A small image classifier, trained from scratch.
Model: 1.56M parameters, 32-pixel images, arch repvgg, norm batchnorm, activation relu6, depths [3, 6, 3].
Rows from block 9 of a small image classifier, named by matrix and row number. Rows with one number belong to one channel. Each number is 128 + 32 x the weight over its row's rms, rounded and kept within 0 to 255. All counts start at 0. Numbers have three digits each.
After each channel's rows are labels from the 100 images, of 14848, where the channel reaches its highest value: "strongest on" is what is common among them. Only what is clearly more common there than usual is listed. The data: photos of arthropod specimens (BIOSCAN-5M). In brackets: how many of the 100, against the usual share in percent.
# c3: 3x3 conv, stride 2 (model.blocks.9.c3.weight, 192x96x3x3, each kernel summed), inputs 0-95
# c1: pointwise conv, stride 2 (model.blocks.9.c1.weight, 192x96x1x1), inputs 0-95

c3.188:185141155116142170175130150068077076106187151131129158152136141102134156124133194144139135136157154057122217120076101140149109119111135109131112133143161161154124173126207164121111106136095110108155098205136193130151150152130126150088145116186110179091123103151121112111110094125190166108
c1.188:151102115101121137161084132093047087094137130108110116130116079087102131115097168119100115116131134074117155075074087111136073068111116101079110128100117119121137166099142134131113063119083084059122107147113178098144104129132110130056154117118081159068117091106072096133098067093153142081
strongest on: order Lepidoptera (63 vs 7.3)

c3.69:073139135119108178100140072139066114108121075114130165118114120058065162054128170131095146113151112214119158129131121145139133123134085131147132117108149096140163111112075090149177151122062159132162072097135128051164102121111117075128104165093119175127133119151084105098100097151164144101
c1.69:097134128121137142109143098126087065124126080090111148128126092080063147094132151114101134118150122192103162115126116152156107114157087132146100129121136082141141118093086110075155158056044158134064051108114122054163100121115127085125102138083126154079130135160072101068116110082163143127
strongest on: order Diptera (75 vs 30.7)

c3.30:153098088120163112078109117140154157167143068094098046157130117127104114128146116058105095086112136140164150098151107120099060129109141124125128110159125164141126135207107142040095085125085148119154175122147142068147117106151121111040119118148119150081114122124144149044105149165105113145
c1.30:176116104130158144073114171137157154157146084130126063154136142129043128141158102101147129132120145109160178128107122116082033159116150130137151126178139174154114118169155152091132095118144131116177157153166115108116149123170163136063109083163118146106106151156168201073099139213110135150
strongest on: class Arachnida (25 vs 4)

c3.36:099130113111127189158125073061070107101117125161112146134091106125090084126107131106129106179071116144143108161148124132166131096185097100059165111113085076169135149121138113105134155122174055089142090102095154116121123084108145104117173134103144176161186131173066065151145109133098078120
c1.36:092184140090110189135136113101073119075160133139123121103097087131071109140123120118159139164100140135150161192142148136165130115164119116044155096110092118212139142084151160088135134127190051100145091135090125159106120119150149107141154161147154162150198116202114101134134089142136084140
strongest on: order Hymenoptera (61 vs 20.4)

c3.98:173111102144125083158087102145149100099071136100113151192111092116111077160147090050099098112126146172105098079093144112124123088119122089152072141077084121129147172157124124126099094077111116138066159098155116109105101115142174111113134093107142116109103027144135147138117132115151070053
c1.98:204095136171138146154119118126178121093109173172135193160140141144108109169153068060149126123131156139095110138091114123144160122146134105176060131114109153155134155175178144146148099093158121154102113139185079127131144102173168090142137083172166138157066049171176167127136144136128123084
strongest on: class Arachnida (28 vs 4)

c3.176:166098099153169133128146171139129157118159108131124142143111140132136116137080130125146130148108085068113132085089139103096153132041097159115108087099119135082134112206122120146108150132114110149132221142118131093098126095146076152124140089118132084132052128090158067163052139164110105040
c1.176:160066132181154179120129161155108163112152126136159138124147196135166150173131102135174129161091102092123122133088118154108150171099136168120115100097139173081068130164135124137128158135124125148128185167135097114093160090160067160141109112157165108155071105133192075147084178186073147071
strongest on: order Hymenoptera (43 vs 20.4)

c3.177:139078140136090140109075039132190130148127087106152200115140116059115158167143156120131150119074115080151126096122062152120089136148178123147163093131125144116143173040103175134117076140088101095136101133167152123151094115088142151109120134116110085083180075134105157139105128163116144158
c1.177:155108157122090149110096059116184145102122110116175163117154115073120167150142147129153161122084145112153137125125085176105098157137177143145174129149139128144144145053134170167125083179111121094152109136199083139178111151084128146140068135120134087081219090134122132140091142195145150178
strongest on: order Coleoptera (79 vs 16.8); family Coccinellidae (42 vs 1.2)

c3.139:144134117098138192093169090170135144174184075157101089167141114139108147165115150082101115114172102096141145119099100130132079076123088121102099097055138151146156110144131131124168164093115126108090075157128139115182105047189058124099082094102134169098116068111152096120149125115121133171
c1.139:137136092126136187092149106145127157145148084165123098158156121142043148160117109071091121107140064098142131117074106118123103102132090121095051108072139140125162126143126129058173156062124103118040111157122134128175111057177088134091095109101127163112123059123136116124131117101131121153
strongest on: order Psocodea (26 vs 3.7)

c3.127:131139155107162116117123157033129144161125049105134095131135106098102153102109169114133150125158110050126140126108124071057033122106112123140022174140147073108138154157122119099122115133047123129049097151103125141131128126118130128132148152136127121097097126114112134067134143158131136109
c1.127:104170186124144146100128163035076165157140083137158118102133121113120161133113160160168178150157141060131157147085144071054066139096116155146087176154157106133137133123158137155140126159075144142094101148124114196135189153132152112186113155154164139115123127150113133100152176182145166119
strongest on: order Lepidoptera (67 vs 7.3)

c3.4:164067136131108075128098107159133152096140153154117174154146118109150137170158110091097107102050078146169095077217061109166122141160169103168119153142092142072115173156139175128120126118087151135151163104170152101083096116088111089095104084096091104107127101161125131123109120118102109064
c1.4:148067128145116111109125065173137145105141160161107225119159133127133141180168120097111113083064069124149088104122046129180115143112168106180090182125093156072097164155137180142144113142115126142168174113154147090064101118111109106119125106120094121138102127154143098094111130110104135066
strongest on: class Arachnida (38 vs 4); order: Hemiptera (31 vs 11.3); order Trombidiformes (30 vs 1.5)

c3.75:107102130100205088133126088173122142144206121113108084136156115171139139161165172118070129062175100113117134087102101146191096076073089135098138145121133128102122107129129161180105111065104135118165150117181129072125083109147098162119097103092104156103116071094162068139093115124117153108
c1.75:126121129139212125105154125164127158142236142143125136104180141155110166155168129145131152104182104137120160120126124153171112122111089154113123102141166127110106075129154161100117132053125153107130142166198101102122109096156109127150074115153155166108138023114203108070114125133139169137
strongest on: order Hemiptera (52 vs 11.3)

c3.150:137177105185166149124158156079099155157138096132105153104158115084139076137091132136150124081145180040135141106031103136090086142100189146104157110090145110123187115137141107124151120170106073123144120138122108132142127198135143128113111114167122104099157131120161150057130092150212142105
c1.150:116135092134157108128141138102111134142132107114101143124122070087127071112065146121110119074141161072133141074033095111072075078111163116095139121101114055112191132123124124117104121147103071121142134123097128072126102146107131092101117108145100073055153147083131144091092078130181114082
strongest on: order Lepidoptera (52 vs 7.3)

c3.10:094119106129154138120158128133060138085158167167150106136106113112047137125143109064103157124109096073148128129056103095141115111050141080095097153142080155069090149154160155082097095130098140160057113148132135111072129106116154086086132087109117109144108115135115073074082128119109112082
c1.10:122138118124149162105155141129037111084137187193177125092106119137098179130180092160153177154118131057148136182108119124137136130099148110114122162155095163106120128152196150122121113133125162155128072160139086149128212132145173038129063124120147127182141125159137088109128140149140158113
strongest on: order Hemiptera (73 vs 11.3)

c3.57:138102107137130086061075067136118148151110139142114095108120123169135111062119118114129132149106102072130109083136064112093095120075127109161079105182126126115121141204103112148133115133065170094146113091129174100133135078101102112083135118100141106110093189140112119064061142209093121116
c1.57:181141124147081131077120110116095190142148161200153099141129144165103132117165082111141161142105120053135148144079128128150115168085143121166097135170136149160079127163163146156165130131093157107134139166179142144123183090140123099110107100122131160153074129171165116070068168210067144111
strongest on: order Coleoptera (51 vs 16.8)

c3.172:063115124141124137116098143152121087170114161137176118134086152158069133129139127122116124134163119188089122132074146091142102160085071158144111255140106083103110052097137107123136119115082153126047165118094135175059125110123143122110158132162137134146072108132148095124124124126079105130
c1.172:100159148126121157105136138186112106147127173159196130114096158159099141147150116162141136134175127185121145170088181099144132193087100171153132233137155114133144036115139137112120150153115149131074157117115100186052157150134176113128101161184139148163094131165161100104134148115134118119
strongest on: order Diptera (82 vs 30.7)

c3.175:094148070114037111161089154136177084113150179135100116132082132148061066116093140087085084121130144168176138124171158111116084132177116130066119130118090112129141149127103118092108137141141108143109086154056112129081081142107135144079140089082105155143100162116078092181148107115136094162
c1.175:119149066104057123149084129150153082115144160140088128139041115154096078104104128112100077113134130154162129139143153111106082143140124145057138139112102126138137165135106109110108147148149104140109062124059093116091030155120143143070150115065088136116115153105090096172143080104140076147
strongest on: order Diptera (66 vs 30.7)

c3.138:110146039096130143093095161111158158153111026162101174092100122075132057144071106130130082094103144122112154136138152104120073126139106137034122145123080129155173141110146127118125132141156074110118036125075115101132134150130118122112102104117114091116130131107115115162094069125120094119
c1.138:133148052115119150103079176100147170143097052181140178086116143073147088149093063159160096103104176130109130160118139107109123153111102175042115129136101166187180135097158156139120107147175105139122091122112089114104178151155120101142079114123159069171117114120119138154098099146114090134
strongest on: order Lepidoptera (38 vs 7.3)

c3.100:169090090123080160137150115102118111104150133138101109084103140156099138081103144082115080037131135081108140120123126139162135125145080146093194083133130147137099115054164109088085094123133085164184106169110171046124124143145095089094131107127066085114096146094161131073131124103087121156
c1.100:161120104148074180127148126119132108081143146150145109048150174176143145111155111148132130104157156114123145154137151143161170160142091170117229109145155139176042083059199136138107134144153125166201109184163120106120157164144106111155081122121119089149115150133152144084155123148120115153
strongest on: order Entomobryomorpha (25 vs 1.4); class Collembola (25 vs 1.9)