A small image classifier, trained from scratch.
Training: ademamix at rate 0.00165, 7800 steps, batches of 256.
Rows from block 8, named by matrix and row number. Each number is 128 + 32 x the weight over its row's rms, rounded and kept within 0 to 255. All counts start at 0. Numbers have three digits each. After the name is the row's rms in percent of the matrix's.
# c3: 3x3 conv (model.blocks.8.c3.weight, 96x96x3x3), inputs 55-65, a 3x3 kernel for each
c3.0 102:067099088090107096078107099106121132118112112101090116131139137119147111132133088130130172160129177196172176103097110126113107133114104097117148096150131126123125131145134153155147181173170123141145142141130169165142088127111117146128127100102156170163140163158133162148120130132173167151195180170
c3.1 102:104072082086093076087091063188171183172137169189158180124109129129117132137141157157143145147124136145118125139137118153125146143145162106060057090081065075079073149133132145130122131103095169171177149140157150152163057029095023032034029022063129123135120133140135151158139152133116121116109111115
c3.2 105:094118130126132097109106053183159145158136098159145094116118156134133153139142171108143143138159162132159148207158177161112072187116093102081084078095066087093104068078074089106098120160144134117155115093117110094112102106115142136154158191149125127102134120117116104118094090092100096095113124114
c3.3 087:139168155138136144141126133093108098085090073054097072170151160142113128136123119137138136122127130105125120136141149130110140114133149057059076013056026048012041124115125101109115108084105161146134123126106108107078107143194144143170168130110097074106103082092115087102106095081128112105158146133
c3.4 093:120101126077070074103083097127144134152172164180187148146176159154161173179198190165123117142081114158103139195186154195153140175160149177181169140153136166148159187155153130107128135095122114125114137129135155153145124153117143138141102138125123130069121111088073117102091104110102105105100090107
c3.5 101:145133157106088109129108136156140141177129149169158132115121115138122156162145160167134118157115106145127113184111148133061077141077109114104112098099090101100137093083059120122093093128112150136138154107142173159154114073083086065091087062115121131112133138119129128105132158145125145147108134129
c3.6 102:155157126130130120089117128157150156149161157156156160154143141145126130129123130141125128142150134147140126133112139113087115117092113143184164150166161128176150107156156127185166135171150140143124118110122112119115123117103102144120108135142110123110094126127066107116078083066122111077094115070
c3.7 098:118123125121144123105124116137107114130103117158130135108125115103100141123141142099054088087093062117105081159113069080101044065081055142134128147126135131138134122118120112124113104098086124115131121099108116109106148119071180154138172207168170168175179166193172219210163151155116101090118066079
c3.8 102:082128129105143121136125126137115107158110137186199182152146146125122130086096126134119115122109119119117130043095126052113135062100137164116102159131128148108112170173150156157168163156154126120122131107142102110153124093124058045031080040056111096084113129107127130094110133132106108135117125140
c3.9 102:138145130106164160142143158115099109138122163102112144087106103095121120079115124155095089118089073143107089125112117091108084139059087116116126128123148132123137087063090065040042088054052073088089104111110101143147106118105171135106181166126116133118118107113105120118127144103097126114082095130
c3.10 106:089080115059080090056060119070093061105150087051064046152145156158157149154150140205185166199183190186158176163092115136082085136106080222226246214225238208178229175143153169161158155148145065059064080119071042098070096133165090101150107105137151151132125117121125118107133152121152178154125171155
c3.11 096:143149138153130155168179181105101101124142127106131149117110124125127130119115126122126113129134119150144125112137125089135136056118128153156142146120127164113113124149118138133134124139142092121139129149179141164176143183114130122112091104109124138171104084126159095106131124114135137121100119122
c3.12 103:094114122100077147141126160123114140076107069113115086106115120125115144141155128095074117091076098092081089093103076130157122136149106146197160145154154137115132181174190135109149112093142124103137080056089090109087094146113105144190057120189134115107134105084180112108077050065094062075109070064
c3.13 096:118109086115092094116112084123112113144147125139138119131138134136130167141157157113093082121129084144120076120116110074100091099097098153151167121097132124110136143109079144124111107100088106097089106109092114121092137118118113073068102083052175174132172143128139143144153139157140130141136127142
c3.14 115:169155158163099167177179192135121128128140130117142142133138134123110132123134153109132135111110127117131133145143149112128135109107130151175153163101196184249248087113105116140150124146141124129137134135142157151167136152122130102154109131146114140143129152167119143149113121130106128112088109096
c3.15 106:201223200244165222215212230159142153141128146124105131181188166191169159150166167099112098125119095114115107091082123099142160120122167148170153144160146164198182117116100113129114123149136188194187166157178157152140106090111115110063127111090108101123129104079100097098096130133107119142099117108
c3.16 102:105109097094068101089080087136121143129112112132134120120120121128119129133125142107122135130125157163160180128188191157180179125153176079068067110079080129123111044058097074096127128157153106116128138126146141118150132140121150135109140177145115120104123129120149137140102123117098117138103114134
c3.17 094:175134151171117135199147150094124136093157164065109128136150163136141150154150141111131152122147152121130135099111141140126151126126128144137134120128125132123126101095088111141124106148130126135156134141170110121142100158138099115164121116099058085097078104116087088070070067080095112118102114089
c3.18 097:145135148131126142112116121092150148092127140081077125106144122095139126080113101082098085089111102051088093113140156133156182109169188116146168099092158078104144093086125099073089113083096098144125089136107065099101151109097165135089173148093119133120111133105107116095128124083146162153105150136
c3.19 099:145155138141174145158170119114087081096101098089095111126144137123136143113146140186159120197181137185178156115096099068110071033029059169176164154142152148139127122123123137143104150147115108098094159142132191201171176207167186143173160129094157172188155144147161164160172135129165146116160135137
c3.20 091:193209221240172196239183186100094107105112109093123106081077097083100094086113096115115096134120107116103105118138171083084126113091121131158134155156133168144137140140090180172150133142131134125117148149148125148164102105118139102112165121149134098102124107115127112140079110102104110122105123138
c3.21 095:159107116122093121161141156130095102129117089146139120094090088084074059118087088205162162165130147193181230133125119125123113116120120134082103094093068146117147175119132133097104146128161176156139147124130185159158151114041143099064169110124114127114133110122102115121128131109122128127124123131
c3.22 097:166167183168138185149147169137141149139138136146133139066094101072063093097077103158135128150119117138123122111093089114131092122122084153125137151118121146148155199192197192173201171167171134114131112074105111085124152173200145150209117142163119123133097108111104105103119108122119094106129133128
c3.23 100:042082152079089164097131179138124087159172124130143103140132133132126139122138108117106102131124144137152156089089135090097113075091122161118149116090119135119161177152134178130151161150182139157132129170163159176151178115091185083057158124092152150151146113132152125132147122122154144124149146150
c3.24 089:089116082099120094064078087123114122097114132105129153190193173219186176200191144145137154153179169178186187157149152158151163142166157126163169131181148125134126100069078063090066084072106137134109168143147182148134109127084160146111138147116129143114114119125117108106134141130164137134161158137
c3.25 095:159190171166194198166182189126114129121122105119125095160165140160147150151163141158157178138142154137126152129107122093093078077067091136130115125121122150102130127113134134156136164152165174162155165192158164185151162146110168150141159161164147148163121116148098099134151172161157155155126135134
c3.26 110:052078086046074092071095086131125126135130140141141133112133125117129135128124126058097125052073066093108079083089125107076124146118154112115140115112154117119143089102099076102119092122130103129124084128131081086112182171171175146157135141151169171168141154145121116120134134161135142156147140154
c3.27 093:108113118078097099104118115154139118150128132162141128122130129116106119123116123080094104097098120094099111114090099117112114106112121143153147115111125147153146145114119137112128152141139120122120124105111128108109166169174102136176091137166154163155120143137136123141187191199156150184117140149
c3.28 098:209230232198139203222202205106100077096102107109114103141117126134111110154126121127113093098100081074078092186185177193194200164184179137138125120131093109108097113114113134120119124139117146159159117111133118131114149162149134133144126140129094101102115103109114114102115099101128132119125106139
c3.29 091:161148166121109116084097135148148149157141159158162152134160155126144160140160143139136125103120114094108120094120154070121124062093116222225186219164127151163141145117095135118097113141113120127147092108137107116129171153105152128121103132118122149170141140165151155172045033080055069059081066074
c3.30 100:128122123122098119141120129107098101124093092118101076120087120110089097112091127110106135128111134113111114146152129170092189170183201086103109113135118116112103078081091086088114110101100100094125111108106070063073132123105137141137116158176111110101114130094131095059110116124117112140108117123
c3.31 099:038063062054099064053073067103052037112067074124106110101128100094104102098116127139124151137108141163135149195154163178125137174168174061106093051104080041035067075064101062099089088065086140139114139138101124110104172171171153152166146145151106102117111129143096117126138137137124101115121121117
c3.32 102:094113097112118116089086070220188200167146203161162168092109115123121131099109123120129133132133140109112134170165152160144102163111089099081079111092084092074064175152120159150131119118104153120144127118159102124156136130169103096108068056053125142115112130082109117098163154172133150161123131152
c3.33 106:141137115113116132099099144129060042115071069119095068125152165144167174134144139232188174178150158189161185192134073153084065152107134146150156153161139142135095142135133139146151143153156111091086097097084116109104163168195141160190117143176114103104108106083115094095093063062114086076102109084
c3.34 098:101122092122118103136119094129127134132114114129124102162177173182172189170168178132143153139161148141153150126140153048112134047114142159182175201159154164141140148179155159178158155164146129137120132145150136143149188200159205182150178160128128123119132096102166101117121116117113117095115100098
c3.35 106:123121107137143131136152128187156197179156202177165205089099105094105098096094102155109121134071069151092093198194132216199183206222185164196194148174178192195170131121137145151160153166155118105129113126149148132174118138174076104122122126165132139134095129103100091110128077122126116098167132130
c3.36 100:178157185201154170228203201157155136202163167217211179118134124122137129121128132175167157181145140185159152117097130127087101143114149100122135124113116126128100119134135132133125111132123151157142154119148149164144140098087149114053194177161147144110152138122134139146111154148121134125090111116
c3.37 094:163149168148135146171134156119122100127109088143133082108124128132143122185170172171148166145125133158129140129069090124062042141093082101115123083102092080070090121101108066106115101088097087090105091054063150118086135125140102080127112087135168179166155136132123132124146121116133126111151129126
c3.38 100:129114129140161171145155167164152150140106132134110129163157179149134167157153179100071074075098075063055049133110105122114121130124129122077048127124110138127117120097137136132160160155160187177195176156171185174190050071152012079115062123138119104082049065052057061041129132131144165141128141114
c3.39 096:118145154135136154142183149140143098088109068063098090159151155165142138177162142153158154145141103145109095096111133098099092101107091075098114052067075062042074162147133162133077172118084127124143129125124136156127111143152145115164170135169110094121078083121098083103092130138161150148160175144
c3.40 093:141136124106131120102104098078082084077076076094078087117136140130105127104116109109095101093101083120117110120077084103052028110044027168158148140094126133120139124112114086103119093097113072075091118118115116121075180157175168130164195137121147167152158183184141170150079076123083070085105088111
c3.41 103:190205192177190196163192181123125148135141138140128127135156132133148111124119102136124139141125136107100109095100152098123154123120158161186120138168141107151121140144150135147143137140120133166146161179159120122100143129091153138129190161124185178181193154179198195185178175170167157152142152133
c3.42 095:187201209202173226223226249068057058088093107085119111143140142145139146156145157111104136105113134101117116121096114101109132092095125139141133112124119127132131106113112146151153145165162117132138150132165138156166095108110106127118114132137067057084080071061089092077057083079076114122072103127
c3.43 097:113102132123124122149125138134133129130115125116055080108079096109072083153120128125108141112098093136096104191152125165130115168147118096146116079122070087026043131141150117134130081087107111086100103075072125097091069129174070051148139072130147153133141135122146124104107109109119149110140120118
c3.44 089:123114116117104106111115107109112125127123117099094103092125134118129126106104109123126144143150135170166135174161160139153155135147142157174179169164169195187181086115120104130128136148138051083111089091093088080075190193165161149184179185159086127154098123161116128141109105112124118123129135129
c3.45 092:115129081113101081125117110112119111108083055095097085116112115107112110127128138138122108128115097116112101111117127135116144142140164084079049127105075095116086127112092089121074107117090122127125122099088114114091102106128121079109155156137163123114157097099144073094105131158105113182150172199
c3.46 096:126102080125118147134142162106105117100110099087094111097094113119113096107082067124123146114123140116126162118170160125148190130161173115103100098128114109120144064080109099126126126138136094091120113101096086094085169220182185217181168171177092111123144130132152150145099076116054058065098064068
c3.47 105:094100084102105089082089063106119115109123111145138123179148138157136146169166172119159130099120128075116128121146134135128150090133127079063053059079051099084047123127136108136129106123105142125118129112096109096092149133167109142185104136153158057136093043100171110178190176149200174197183195185
c3.48 108:117097144141128136171155180100123096093102104121097103147172159143171169136120113155138134150154179127152192141118161134082155177130165099072107105105113129103115101114128096095146108127152067100067106155124096122110100091111083082098133147119114091096112131144143147126126118135121111156135142146
c3.49 101:188171188153134172133166158131116103126128125138133114123140138152150143158143144143133122103115137112124129116104122092145090091096090169149157156124154164161167148175151143168174133177166105117121103121125106104093151128112127113109124116104130108084158150125153144136082080118082106125123143169
c3.50 098:129162161144148132090106097160161167139125132138115112126146166132132152150128156102128138128108120123098120106144128112105093107095103161184182161142152145141148095065082111085100118097105105143151115124122109087104143116144098119124100120153104099093121100096134127155122109114140111118132138144
c3.51 101:100116112117093132141142154165153142170181172143148151126135133148152148146142119166147135151122135117133129129152156114130143089109159141146126188129152173160159094076102094094116130119146116137118171197187168203174129116110144122132160137104129136186137108151142141122149180167177163220126186177
c3.52 099:145089114120130107112096114179168181169132175226209186151137136138124135143132143179152170181134161203153175178127111136087086124092115103089085081112094075086084130113121108124148093124166188180188148119179166157181118091114068144091054091067073079102074090088120114093148163164139147158138133165
c3.53 103:153125143135095112146076103107108122067101111060106125124129136137121139145150158129130133115115134124122159084083099098074064097079070150146151156132144161154143094111093088087092101106110107096108080064102075082120130178187133153153141135130106094068136120065127094062126116140104123137103125152
c3.54 098:096103104102099111065070081100107154119115151125130142130157162152171171159157133139127124149159124171139115128126121085085081053064052187181182203157166177147132089051089098092116142125151086122135145153143157137130164170204173157202182174174172159161164160164148157138144156143157163148140154150
c3.55 110:107119138123121175105124134066032059061050086099100113101102098091107085122106086131097143094076106110070117125144134130154151106157141026099128103095149062131085098098076135111101086094083118109096129101108127112103088108065109142159110169151134102127125085090139110121154158140121103124082108113
c3.56 100:130152144141087105142117121160127148109088162142155191135144115123132133101116137117133089148137125117134140109152137123122151142148160159191147162174167155179155137128108141114097133136100148122124112100142124137166102063077117113092144121092121118133113109108103093100132131133135148163135153159
c3.57 098:104110097119183159097130118147163174144132143140137141151210222157147230162196195125108079148161095156154113147166165132147140131120118123123107113139086120104094174112121141116106136107126129167140162142176180175179138137099121122110140135123122117132094073086111104111172166153173148157157171153
c3.58 106:148169183140147152149154154129133157152162175179170172107080075071086073088074078160160194168116201187192195136128165133137161107104141136147144169154147177188151114137112167155136163174137116108127125124138128127134130124128123149124119123109107057067094078090067055053124141158102115175081126145
c3.59 100:118137146138114155157144163131153113126176121070104095157145141160146124138124108116130117130154150111157158158193212190072255203200255059053067048105083069070068084107102089134126090122124091117112109149105107126092077068081110100108169160108147120139129074105105103100072105076117132139124138127
c3.60 105:185202203144189202130198158139139136131122114137099106118132137105120126117101121151128121150132137121119108156122109139136118102118118209218252164088192156213176131118122111095134102119109108107106098098071102077066086115159118116171133153123150148153133128137140146140161135159160120145149147136
c3.61 106:116137130114103106115127120150131132162139161162157172124136146126126145127112132136151143159144138143161136157174212167205212172197211177209168192171168158203177139189166180139179158187168118108145126122155112100141125161128115116151110123118124102109120099102135119129110105113113124093096093074
c3.62 099:160170182126124144110131115180173177196169187213182169140136133156133150140137151143154140145160177136153171104103102083104117102099122128135144129110135119106109176170169171157152134139132168159146163114159159149164061042084007024085034034107177124144153105135156118154141174152120157145081112110
c3.63 094:152183145173170147128118109127132139147164156160172160131125133145138140126121143111147156136133130130133136071091110112153118158175164133167155129171163086115143135124123121135142124119131055112149130154170140170181160102143155098148155131144189153119146169150170148154064109124125125138150153154
c3.64 102:080095099060098064064076076107101124103107128103114119111107119099120114096108122138164173130165166144142142111145173136165176114114161074051112066066075082065090136120132097101088130086091131122123101107127096114108201137121202179146214220151136185164164114206163202191151182194182185157180173162
c3.65 098:151129117165139141148148154132140125136135138126155140125116107095082067119086080195182160210207218218238238101116106114108130106116146131167157185179187203211182096092095133137126129160142121129125136134128115145125125047068157117103174139120123113156087079145131099136176199151166119167171186189
c3.66 098:129144119163138149122134120097100119076068102105075111047089067065112072086080065112096113083083092097073092113137139102118124112105121111145114125157145110141124122064118108061083094073103122089078118105069109113096110168150109139175073129141105116122101139141110114143132111114126100099140119098
c3.67 095:139125104131138123135147120117163140131156150117130125105122108112116110099123103037055058035082074062056073174175168149127172119141168120096080101112089093107115135127146117115123120118117112151159135150149131151129109142108115100107140121140126116119106100099112097103111126134134146149141137135
c3.68 100:147138107147113145128102135159163200124122157107131145103114119123107137122127142157163181147141178145141183136192211147163172131097136192147151133090130128065139111095108125138136147153182180174173180160185152153168150183166170148170077103132123128135141140129149149125125123128135112123137130146
c3.69 100:102106123070101092115084084106127166101103133131123145147119122126120114141120135078085108089115108114122103102129127080106110108084083019045072025078112101106092074114172027083099075080084164119144111097116131109122161184162128183169129164157147159160123154167146170145082107133086114127108099116
c3.70 114:124139123109115108101111105127099109129120097136125121146139141153151131164153132145145142168153144151147140195168186190094172221169201095095062086145052089085036142141143143137150146159162127126137117133116125113117114129167107118155125115157160148120133139110118128114094076091097097107124139136
c3.71 102:167132108099090082095094121120128133120123084093073052092035061084057054104082075169163154181165154175163149170164144139117104149133111158141161139133150144137159116150138134129161123147160120098102121116109133095095139139169147151155152150176159155160174172174170200180146130135104096099105081105
c3.72 103:200211184224187226229247251189174186167138167177189192138143141125117113135120131161161132183147162148178179114169159145176158142159134101163090121164130110167119109125082162141139134148142124148160105104141158134167172130125154141133123157162088083111094109114100098105127160157088117154091095112
c3.73 103:079093062072093053042049055122155164157174185181191188131148173139155170158161171160159152140143142130124122144129116099102092097100085131121106148116067111093061174189195180175192168181175135159181144155187160174195079118137041044061016025048125152146124139140148152159138138142127148169152170177
c3.74 088:123116089112111097136105105136138117092111104096107104118123126112112118112110118109081078125115082122107115144124109153128110144126134125083119135102127154068105150134110125086068126076077167165154148137152138147139081138173057100144083089095144109130150120125142090120130177155150174176153179200
c3.75 104:132138121139146123125131136169120126169124132207163164126135106126166120134156135150144160159115136161146145092123128124120142089129127149140106139141110156117121111107114124085113145118104144125149123122142174164200143094078145126058150132057130114104137147127097120115116125136104109130120118127
c3.76 087:122135106130149117078114102127160164110129149092084098104095122130114159137125130168167154149182163149159164076097091056101075074096082151145130174167151151143147184186176196203167189192164144131168147157183144137163068097086110125096093109094112113128138126152157148139120100123118119139120110111
c3.77 096:162175189152159164182176178159119140157135146165135139129135129131129127150131130136135116139144124128129125093072109074089105099092126114162134119130133115112123100114103094095085085088067151150147130129162129134147156121078148163107184192170136117126123097113118101121121132152108107129064069105
c3.78 096:126102104102082083099096071129124140122123148141130154150121115165125139165141171092075062096078084099096083126101073100076042108085031100093079087078065090095050112075091092102105111077102136095084137084086140103113102114165098132171098123160156092083105087056112107071085094101122115113161120126
c3.79 107:102060062117084047187148119130105085164139108168183130137151161115117150116112127133124140146117099121132111152082103152126087194154131096055070121095070187148108148137141143107127156137130132129125156142138181180167171136092167133101155142096107081081101092059101104073114105117132122129149150139
c3.80 101:080075097078074092112084087136104116106084116128127123165135149150121132152137135138130138137112116128112114137144142177167177175180159162120138133126092160104120150124131143133141166139142152124159110076129112083100142096092154154068157130111135131141137119125133122122103097105138141117168152139
c3.81 098:191173162184171159170181159134119141116129156124125154132142119140139118158165138161143145152135132141127147207222237217193239178213211145146114143150108147162121101099077112112083117113085153136141138143145158151149094126151154120157175165142151143148125105125153130143145149143145158143130140148
c3.82 096:138130109149123121111145152123117092139134112116097095114110111129118107131133096196178167168143139144117165163183150179150173162167192114118152082121135093090139098020023066069048064072083119087088113117100132104114119094081124096078171178148121094093116072089136106093096058047109094046118109109
c3.83 097:202174186201137177202168176090098118117118109122119085112111102122126103117116098145124127166106140168163145197158185156077160158147169081094076102104098127137131087078070126136124124140118115121129118127143099098104157116082167113096185149140146153158164143171153148187107130142111119135110125114
c3.84 105:081070091078105066049061068172154147156111121173122100168161153150123157142134148138118106154146118123107103197118136161099108150106134085058059064069059058063074094097102121117135109123139181151137163119127115086099078087160057103149060105143161163168152162169155171183180176166167149153133132146
c3.85 104:158184172180177194206198210138155122152149105121135093066095097099149107092099095153134115161113118132120128106099126090076089108098127125183169173188199150178178143153148145134155135148161099119111137149104138137114194105105147129106139108129130104064088119080073118120140164166107119140115130141
c3.86 102:230234239201177222212235242099098103096123159098108135138146128154152136159155142151133140144165162147174193159151173136125158145142164126149143115111104142142134102101112116128126117135142085090075090098114109117111197182137180151186195200211100116108123111131124127129118110125121132122106103107
c3.87 096:113157141146137164145184186060070094066078104060072107099128127127132133133139141121119131079094094092082120126106138113099109109099120128130125115109111106098109120149182122137153107096121125147155171180203153195200072137195087121159122136146107141171099132158122116117083098114138130124162163173
c3.88 107:160143140146143159143105125140124173097090140127125165171170162155132136174155141114121136095090127094080119142128115142115082109080073155159181148102128185141118063064087056068102096099121150155170130109135153123148156131157152111121191114097142158143117122122124109100139137152152163159172154167
c3.89 106:117091057115122095079095083135171169139155145104106113171173163178180164182158174105111099111120115108113082124190184159169201131165173122149126133149136121138110042051062043079062044040044112159139116140132094097110122086127109112079117106074134117106131151118135152127144176160146179179117145130
c3.90 105:156133130127115104123110135088099090099109088127110100100110089109122104104105101120116135096111121087071098122122135139107145138148133050031051001042002000000005145111127104105096100071102129128120115133110121108097132137118163161124167160151137143119136138152138145143107102093127121118146150141
c3.91 102:157193162190159169183234153079082064084100076089090085101096100110100085099065061155151139166159134175187159154130138174167142143172160168167154168140136183192160151178161150158156138164128073091095109141103132119108234245195221178213196206173148144151137161154164164162139106112144126091168158132
c3.92 096:127142130121110126127108070135123163123123123157156164167137152145143136145122146221205189204173190186182180169176202166131192184159197184190175174188186176172167141135122147155139139147129150161173142151162140132150182130123205179150135203186073105106111120126117136149162153128147118136151128141
c3.93 101:112088070049082072026068088134112136122119148145124142122134134111116117133138129121072088104086098097089108242169109193118093151106134123119107081120102088103125159138166154139166152147160108110115092086099108096107085119143036101102055072111148150148155171172141180182184161150162159136139141130
c3.94 104:074070036084080050082082055121145108090141132075125140122152153113117156109116137139145159118132148105121155128094110122121132109103119102117125091104108096087110118111118113105100131124123084128138079124128089129145188164098173135145164179156162111085140099090152113099079091120098115134092119155
c3.95 108:163165162135079127179136206144160141143174155122137109130117119115109122111107134158144180143141161143158201148131151136141122169153173141224223180121208182153206108088086113085103140144184147149160156147166151174158144121114091030076131072094121135108166159131148163132133148134127146169154168162